config.yaml
horizontal_flip: true
mask_ratio: 0.75
encoder_mlp_ratio: 2.67
encoder_inner_norm: false
decoder_layers: 3
init: "kaiming_normal"
Rows from block 0 of the decoder, named by matrix and row number. Rows with one number belong to one neuron. Each number is 50 + 12 x the weight over the matrix's rms, rounded and kept within 0 to 99. All counts start at 0.
# gate: MLP gate (decoder.0.mlp.gate.weight, 512x192), inputs 0-191
# fc1: MLP up (decoder.0.mlp.fc1.weight, 512x192), inputs 0-191
# fc2: MLP down (decoder.0.mlp.fc2.weight, 192x512, transposed), outputs 0-191
gate.333:55 46 46 57 51 59 33 35 53 43 53 62 56 26 48 28 42 64 24 60 47 55 79 47 54 31 60 44 56 47 64 74 58 37 52 57 46 64 48 68 62 40 66 44 52 48 52 48 43 46 61 55 48 59 46 51 61 80 38 56 52 46 49 12 47 55 44 73 56 42 46 61 79 39 45 65 45 53 62 48 49 99 63 34 52 31 62 48 41 46 59 23 39 42 65 35 43 63 34 39 44 55 54 68 53 45 43 34 44 59 69 57 58 47 48 40 48 31 73 45 57 62 37 51 39 39 27 53 55 73 34 55 59 32 50 42 37 52 69 50 53 31 60 61 68 40 44 70 43 57 83 42 38 34 52 46 59 54 60 46 41 50 45 53 40 59 39 43 47 55 62 69 46 40 47 53 47 43 44 19 55 38 51 62 58 58 53 49 44 68 50 42
gate.334:55 42 52 47 39 44 57 39 64 32 56 53 45 49 61 43 51 64 59 35 60 40 30 54 50 50 42 52 54 36 44 44 44 40 47 61 26 36 47 57 61 79 48 70 47 47 37 27 42 57 66 62 59 31 65 47 38 46 56 35 47 59 59 64 56 62 66 45 50 51 48 40 44 54 66 61 50 44 69 40 52 56 37 55 50 55 66 54 54 60 47 63 40 55 62 64 56 50 57 35 56 53 36 31 66 46 40 43 61 49 39 35 63 51 69 52 32 71 47 61 29 51 44 35 54 60 49 66 48 50 58 36 57 48 61 46 28 52 54 51 50 39 63 45 51 44 62 52 32 51 65 55 30 61 43 50 56 52 63 51 66 54 55 57 38 63 64 40 46 58 61 47 61 72 47 30 57 59 51 59 75 58 54 60 60 50 55 73 72 38 51 44
gate.335:10 44 41 33 31 46 34 43 34 49 49 52 40 52 45 82 56 37 46 66 63 58 50 54 44 69 49 47 52 45 47 63 54 43 53 44 52 48 50 39 58 11 47 56 48 48 51 45 45 43 54 47 60 63 52 44 47 59 64 41 55 44 53 44 54 43 49 41 49 51 63 56 49 40 21 32 55 58 39 46 58 34 55 62 58 49 55 48 75 18 69 53 62 52 69 40 55 41 42 48 34 62 41 45 54 51 40 46 63 31 45 58 46 46 69 46 61 62 53 43 47 75 62 51 50 60 34 58 49 55 37 53 30 43 45 50 59 50 26 53 70 48 56 39 63 57 51 56 45 60 27 50 26 47 49 46 52 58 53 63 38 54 59 58 45 50 45 62 51 41 51 56 44 53 51 43 61 53 55 52 37 58 45 51 49 61 53 56 64 35 60 69
gate.336:42 53 57 52 42 55 46 46 54 48 60 56 45 60 51 53 37 46 40 67 51 60 49 40 39 42 43 35 47 36 58 58 66 57 35 48 46 49 49 52 64 65 52 61 39 53 47 30 59 47 42 43 54 47 62 55 37 65 50 55 48 55 62 43 32 66 67 69 67 69 61 57 47 45 42 82 60 59 66 50 57 77 53 58 30 40 61 46 40 51 27 53 48 72 86 65 53 54 58 43 63 57 39 60 38 49 41 29 23 41 47 36 63 48 71 25 46 51 40 53 50 60 49 45 37 51 49 51 56 54 45 45 59 51 36 36 23 49 24 54 73 42 51 54 55 49 51 65 34 62 47 40 30 47 49 58 59 48 59 60 64 65 46 48 45 45 64 41 53 62 52 60 74 55 48 31 42 39 46 66 40 42 54 53 49 62 71 65 50 33 48 71
gate.337:54 52 72 58 33 48 39 40 45 40 46 58 55 45 43 51 50 61 40 59 31 69 63 53 58 49 56 50 55 41 57 56 43 26 43 64 44 53 43 50 52 58 49 73 51 76 33 34 47 52 53 64 81 62 58 19 36 67 37 38 56 42 46 17 49 64 37 41 47 56 58 61 70 55 37 38 65 79 57 47 51 57 42 37 41 21 50 42 41 50 37 40 52 56 48 59 50 35 41 61 53 64 39 63 52 82 62 48 41 57 55 57 51 45 50 41 53 43 50 43 44 66 41 63 46 43 42 56 65 52 36 44 58 58 26 72 19 49 56 56 50 69 54 52 32 56 58 63 50 40 66 49 43 37 41 34 50 51 88 46 36 46 29 47 64 62 59 51 14 71 37 53 61 62 42 30 35 40 43 48 47 36 47 50 58 41 66 56 47 45 51 43
fc1.333:41 55 38 43 52 22 44 50 57 57 48 60 49 57 39 55 65 39 63 55 39 67 55 73 52 81 41 66 55 61 41 48 66 54 35 46 51 38 66 57 50 19 67 64 41 38 57 74 60 54 51 52 53 68 39 61 58 54 41 50 56 50 42 59 61 27 30 32 65 47 44 69 38 40 37 37 63 80 24 41 65 53 62 44 66 34 31 52 61 58 52 54 52 42 36 22 52 48 48 70 53 49 40 59 57 62 57 61 53 52 48 47 63 43 36 61 62 54 56 65 75 55 66 68 55 24 54 49 44 51 54 63 65 46 40 47 53 61 25 43 71 60 61 36 38 53 45 48 46 52 42 52 57 53 33 61 53 49 51 56 39 52 37 54 62 59 69 51 62 49 35 36 57 61 47 21 54 51 55 82 26 55 32 51 38 42 43 60 34 28 63 56
fc1.334:63 65 57 43 48 47 76 49 46 47 48 42 33 47 38 63 63 47 36 67 39 29 48 54 58 31 68 36 37 56 44 50 49 77 46 49 61 61 37 47 50 62 44 55 48 54 53 45 46 65 59 60 53 42 41 66 51 49 56 40 44 54 29 51 70 25 39 39 34 34 47 54 24 28 27 47 51 34 44 62 45 46 39 58 28 38 46 46 46 40 44 56 59 40 56 38 40 50 50 64 48 55 55 49 45 43 46 37 39 40 35 74 47 52 35 47 61 39 39 57 76 45 43 47 57 60 38 39 44 48 51 49 48 47 45 61 50 51 50 55 18 43 11 38 65 59 50 51 53 58 33 48 49 51 50 40 54 31 42 37 67 20 38 33 47 36 17 43 49 41 77 26 47 27 49 51 34 46 50 49 19 40 37 49 28 40 49 26 28 36 42 55
fc1.335:39 43 41 31 59 36 40 34 44 54 45 50 44 49 51 47 54 72 53 46 63 55 59 48 49 48 67 64 54 56 51 53 84 56 46 25 51 40 67 72 73 40 53 44 45 51 72 67 61 63 58 52 54 65 49 63 66 55 73 38 59 52 39 41 46 54 36 54 57 48 45 72 51 58 69 53 42 47 50 26 49 50 64 48 47 46 34 55 52 47 43 51 46 34 40 50 41 39 34 46 32 34 30 30 28 47 63 68 78 53 50 42 63 47 40 63 49 46 46 53 63 69 39 42 69 62 59 45 50 54 57 43 44 39 53 44 41 58 33 51 55 39 45 62 50 52 57 56 67 78 52 39 38 42 38 52 46 49 44 52 66 55 55 55 43 41 51 36 62 59 46 63 61 56 51 47 60 59 68 59 44 47 35 53 57 53 49 45 45 45 63 53
fc1.336:44 52 45 41 41 42 51 66 48 49 47 40 88 52 33 83 54 53 68 53 30 62 63 45 49 52 87 63 27 70 54 54 46 36 65 45 69 74 75 56 58 22 69 28 27 52 55 67 51 53 42 47 59 66 48 49 52 47 56 70 44 38 27 50 51 49 33 51 57 56 42 54 62 13 67 59 55 55 52 51 55 59 46 49 35 49 46 42 55 32 41 58 52 47 51 32 43 41 50 62 42 52 56 67 42 68 57 49 53 59 54 63 57 43 63 58 65 34 51 55 62 49 45 50 48 42 62 54 63 38 44 34 62 26 33 56 48 56 25 51 47 73 43 41 37 63 45 49 47 39 51 43 86 44 48 28 49 48 50 51 45 52 54 25 59 22 45 39 37 62 51 44 35 31 42 47 43 54 31 53 39 34 29 34 62 45 48 19 45 52 50 48
fc1.337:60 55 50 43 48 55 53 52 40 27 55 57 53 42 57 47 50 51 49 48 44 64 47 40 53 44 52 31 42 45 50 58 31 38 50 55 37 66 39 30 52 56 42 39 53 58 40 47 38 56 51 60 54 54 43 59 49 52 50 50 36 44 58 30 55 55 67 41 61 41 48 57 44 47 48 55 68 57 61 54 50 50 55 64 51 35 45 53 41 64 54 55 63 59 51 41 56 40 46 51 49 55 25 48 41 60 43 49 43 46 52 47 43 39 44 40 59 54 40 48 56 36 42 61 32 46 41 44 47 52 38 49 58 64 52 51 36 47 40 54 52 53 52 39 38 53 42 43 55 38 50 54 62 47 71 42 47 26 48 45 46 53 40 48 49 54 49 46 39 62 59 49 38 33 51 38 48 38 51 31 49 44 44 68 63 45 61 50 53 38 37 55
fc2.333:56 50 54 45 39 36 52 69 66 44 55 47 56 31 53 43 42 31 26 57 57 74 54 32 36 61 35 37 38 31 66 55 36 53 75 51 53 53 47 54 68 51 33 31 33 64 47 54 48 34 47 55 37 49 57 31 50 43 65 56 58 50 66 45 61 69 38 75 52 45 29 61 64 41 56 42 48 30 58 64 37 65 57 46 42 20 58 51 16 25 46 31 31 66 60 57 51 41 59 48 45 58 59 39 46 41 74 37 46 54 78 45 48 46 57 24 52 57 56 48 45 51 46 46 62 66 31 32 50 57 38 46 24 62 57 72 70 39 69 38 47 39 60 48 53 58 48 54 59 38 66 51 54 59 52 45 50 52 52 46 69 44 55 36 42 26 43 49 22 21 63 52 40 61 47 86 40 44 52 42 34 41 62 43 67 64 38 50 46 66 44 48
fc2.334:49 36 54 54 32 59 53 50 51 70 86 29 47 76 51 61 51 39 42 53 61 48 21 51 51 59 52 47 59 42 43 45 56 56 54 68 67 45 54 47 63 57 63 47 47 46 43 47 49 46 28 39 58 66 41 56 60 44 37 44 63 52 51 28 45 49 39 58 80 47 61 58 55 46 35 32 60 38 58 52 20 50 45 54 49 51 47 43 44 46 39 55 47 49 41 46 49 44 57 48 27 43 46 50 58 54 61 45 49 46 54 74 25 48 51 52 82 40 56 41 71 42 47 56 42 49 45 50 60 51 74 37 49 45 29 48 50 51 50 49 60 57 50 47 41 32 49 37 76 51 50 63 31 62 50 47 37 32 48 58 46 58 51 44 54 54 43 38 66 33 46 57 61 44 54 44 46 38 54 32 43 61 56 57 50 62 47 35 78 42 45 50
fc2.335:63 55 56 19 41 70 54 49 43 66 56 53 40 77 53 62 50 61 47 46 77 25 46 36 31 45 60 55 53 62 62 45 16 41 46 42 49 50 47 29 36 43 51 54 45 45 39 63 46 60 57 35 49 48 62 57 49 48 47 35 60 56 56 48 44 63 67 53 34 54 57 44 38 57 38 35 52 47 49 68 16 27 55 56 58 49 63 39 46 36 43 38 54 44 56 35 59 36 27 42 43 51 57 49 64 46 77 46 26 50 63 42 50 38 67 62 49 62 47 57 64 54 67 53 45 39 54 55 41 61 41 39 52 52 40 54 31 44 81 48 66 38 70 41 80 63 41 49 55 57 57 37 43 31 53 55 61 55 45 26 49 55 67 46 55 43 35 49 48 43 46 57 35 45 24 39 42 53 47 40 44 43 60 52 63 50 62 48 52 50 48 43
fc2.336:40 48 48 69 42 67 68 61 55 56 51 51 39 45 44 38 35 48 35 57 66 62 44 64 47 56 38 47 65 41 69 63 40 57 49 45 45 34 43 44 55 84 38 51 61 60 50 39 55 53 64 42 45 35 49 54 31 75 47 37 44 60 57 41 67 39 36 66 54 40 56 67 44 69 35 27 52 30 54 28 54 59 46 52 53 42 56 54 37 58 40 25 30 58 54 44 52 42 59 42 62 51 44 53 51 60 78 71 37 43 44 57 52 42 32 37 32 55 68 50 39 39 64 58 68 35 52 31 54 46 57 45 23 76 56 69 38 55 64 52 46 37 55 50 52 60 63 46 64 47 55 54 45 47 42 55 53 56 44 31 34 47 46 57 50 55 35 74 68 39 35 32 77 69 58 53 42 41 60 41 44 26 50 57 43 47 39 42 42 42 57 60
fc2.337:58 55 41 61 52 53 37 56 41 41 57 70 56 30 67 64 49 51 52 55 35 33 71 57 58 52 54 52 61 26 50 53 48 45 54 56 30 56 36 38 52 48 54 60 52 39 67 64 34 59 52 60 45 44 55 19 54 40 68 58 49 47 58 45 44 29 43 43 37 28 65 73 43 75 55 45 48 66 35 66 57 35 49 51 70 57 50 37 46 51 58 45 64 38 54 46 64 43 35 55 41 54 63 40 57 61 58 43 71 68 43 53 41 42 35 47 31 57 57 47 43 51 64 53 57 50 61 84 52 61 44 30 36 39 51 55 71 66 38 42 42 45 42 49 40 15 55 55 45 46 57 44 65 26 37 65 41 44 38 60 36 40 42 75 58 33 42 51 42 61 55 51 47 50 55 69 50 54 44 42 65 51 52 47 44 57 70 57 61 51 73 59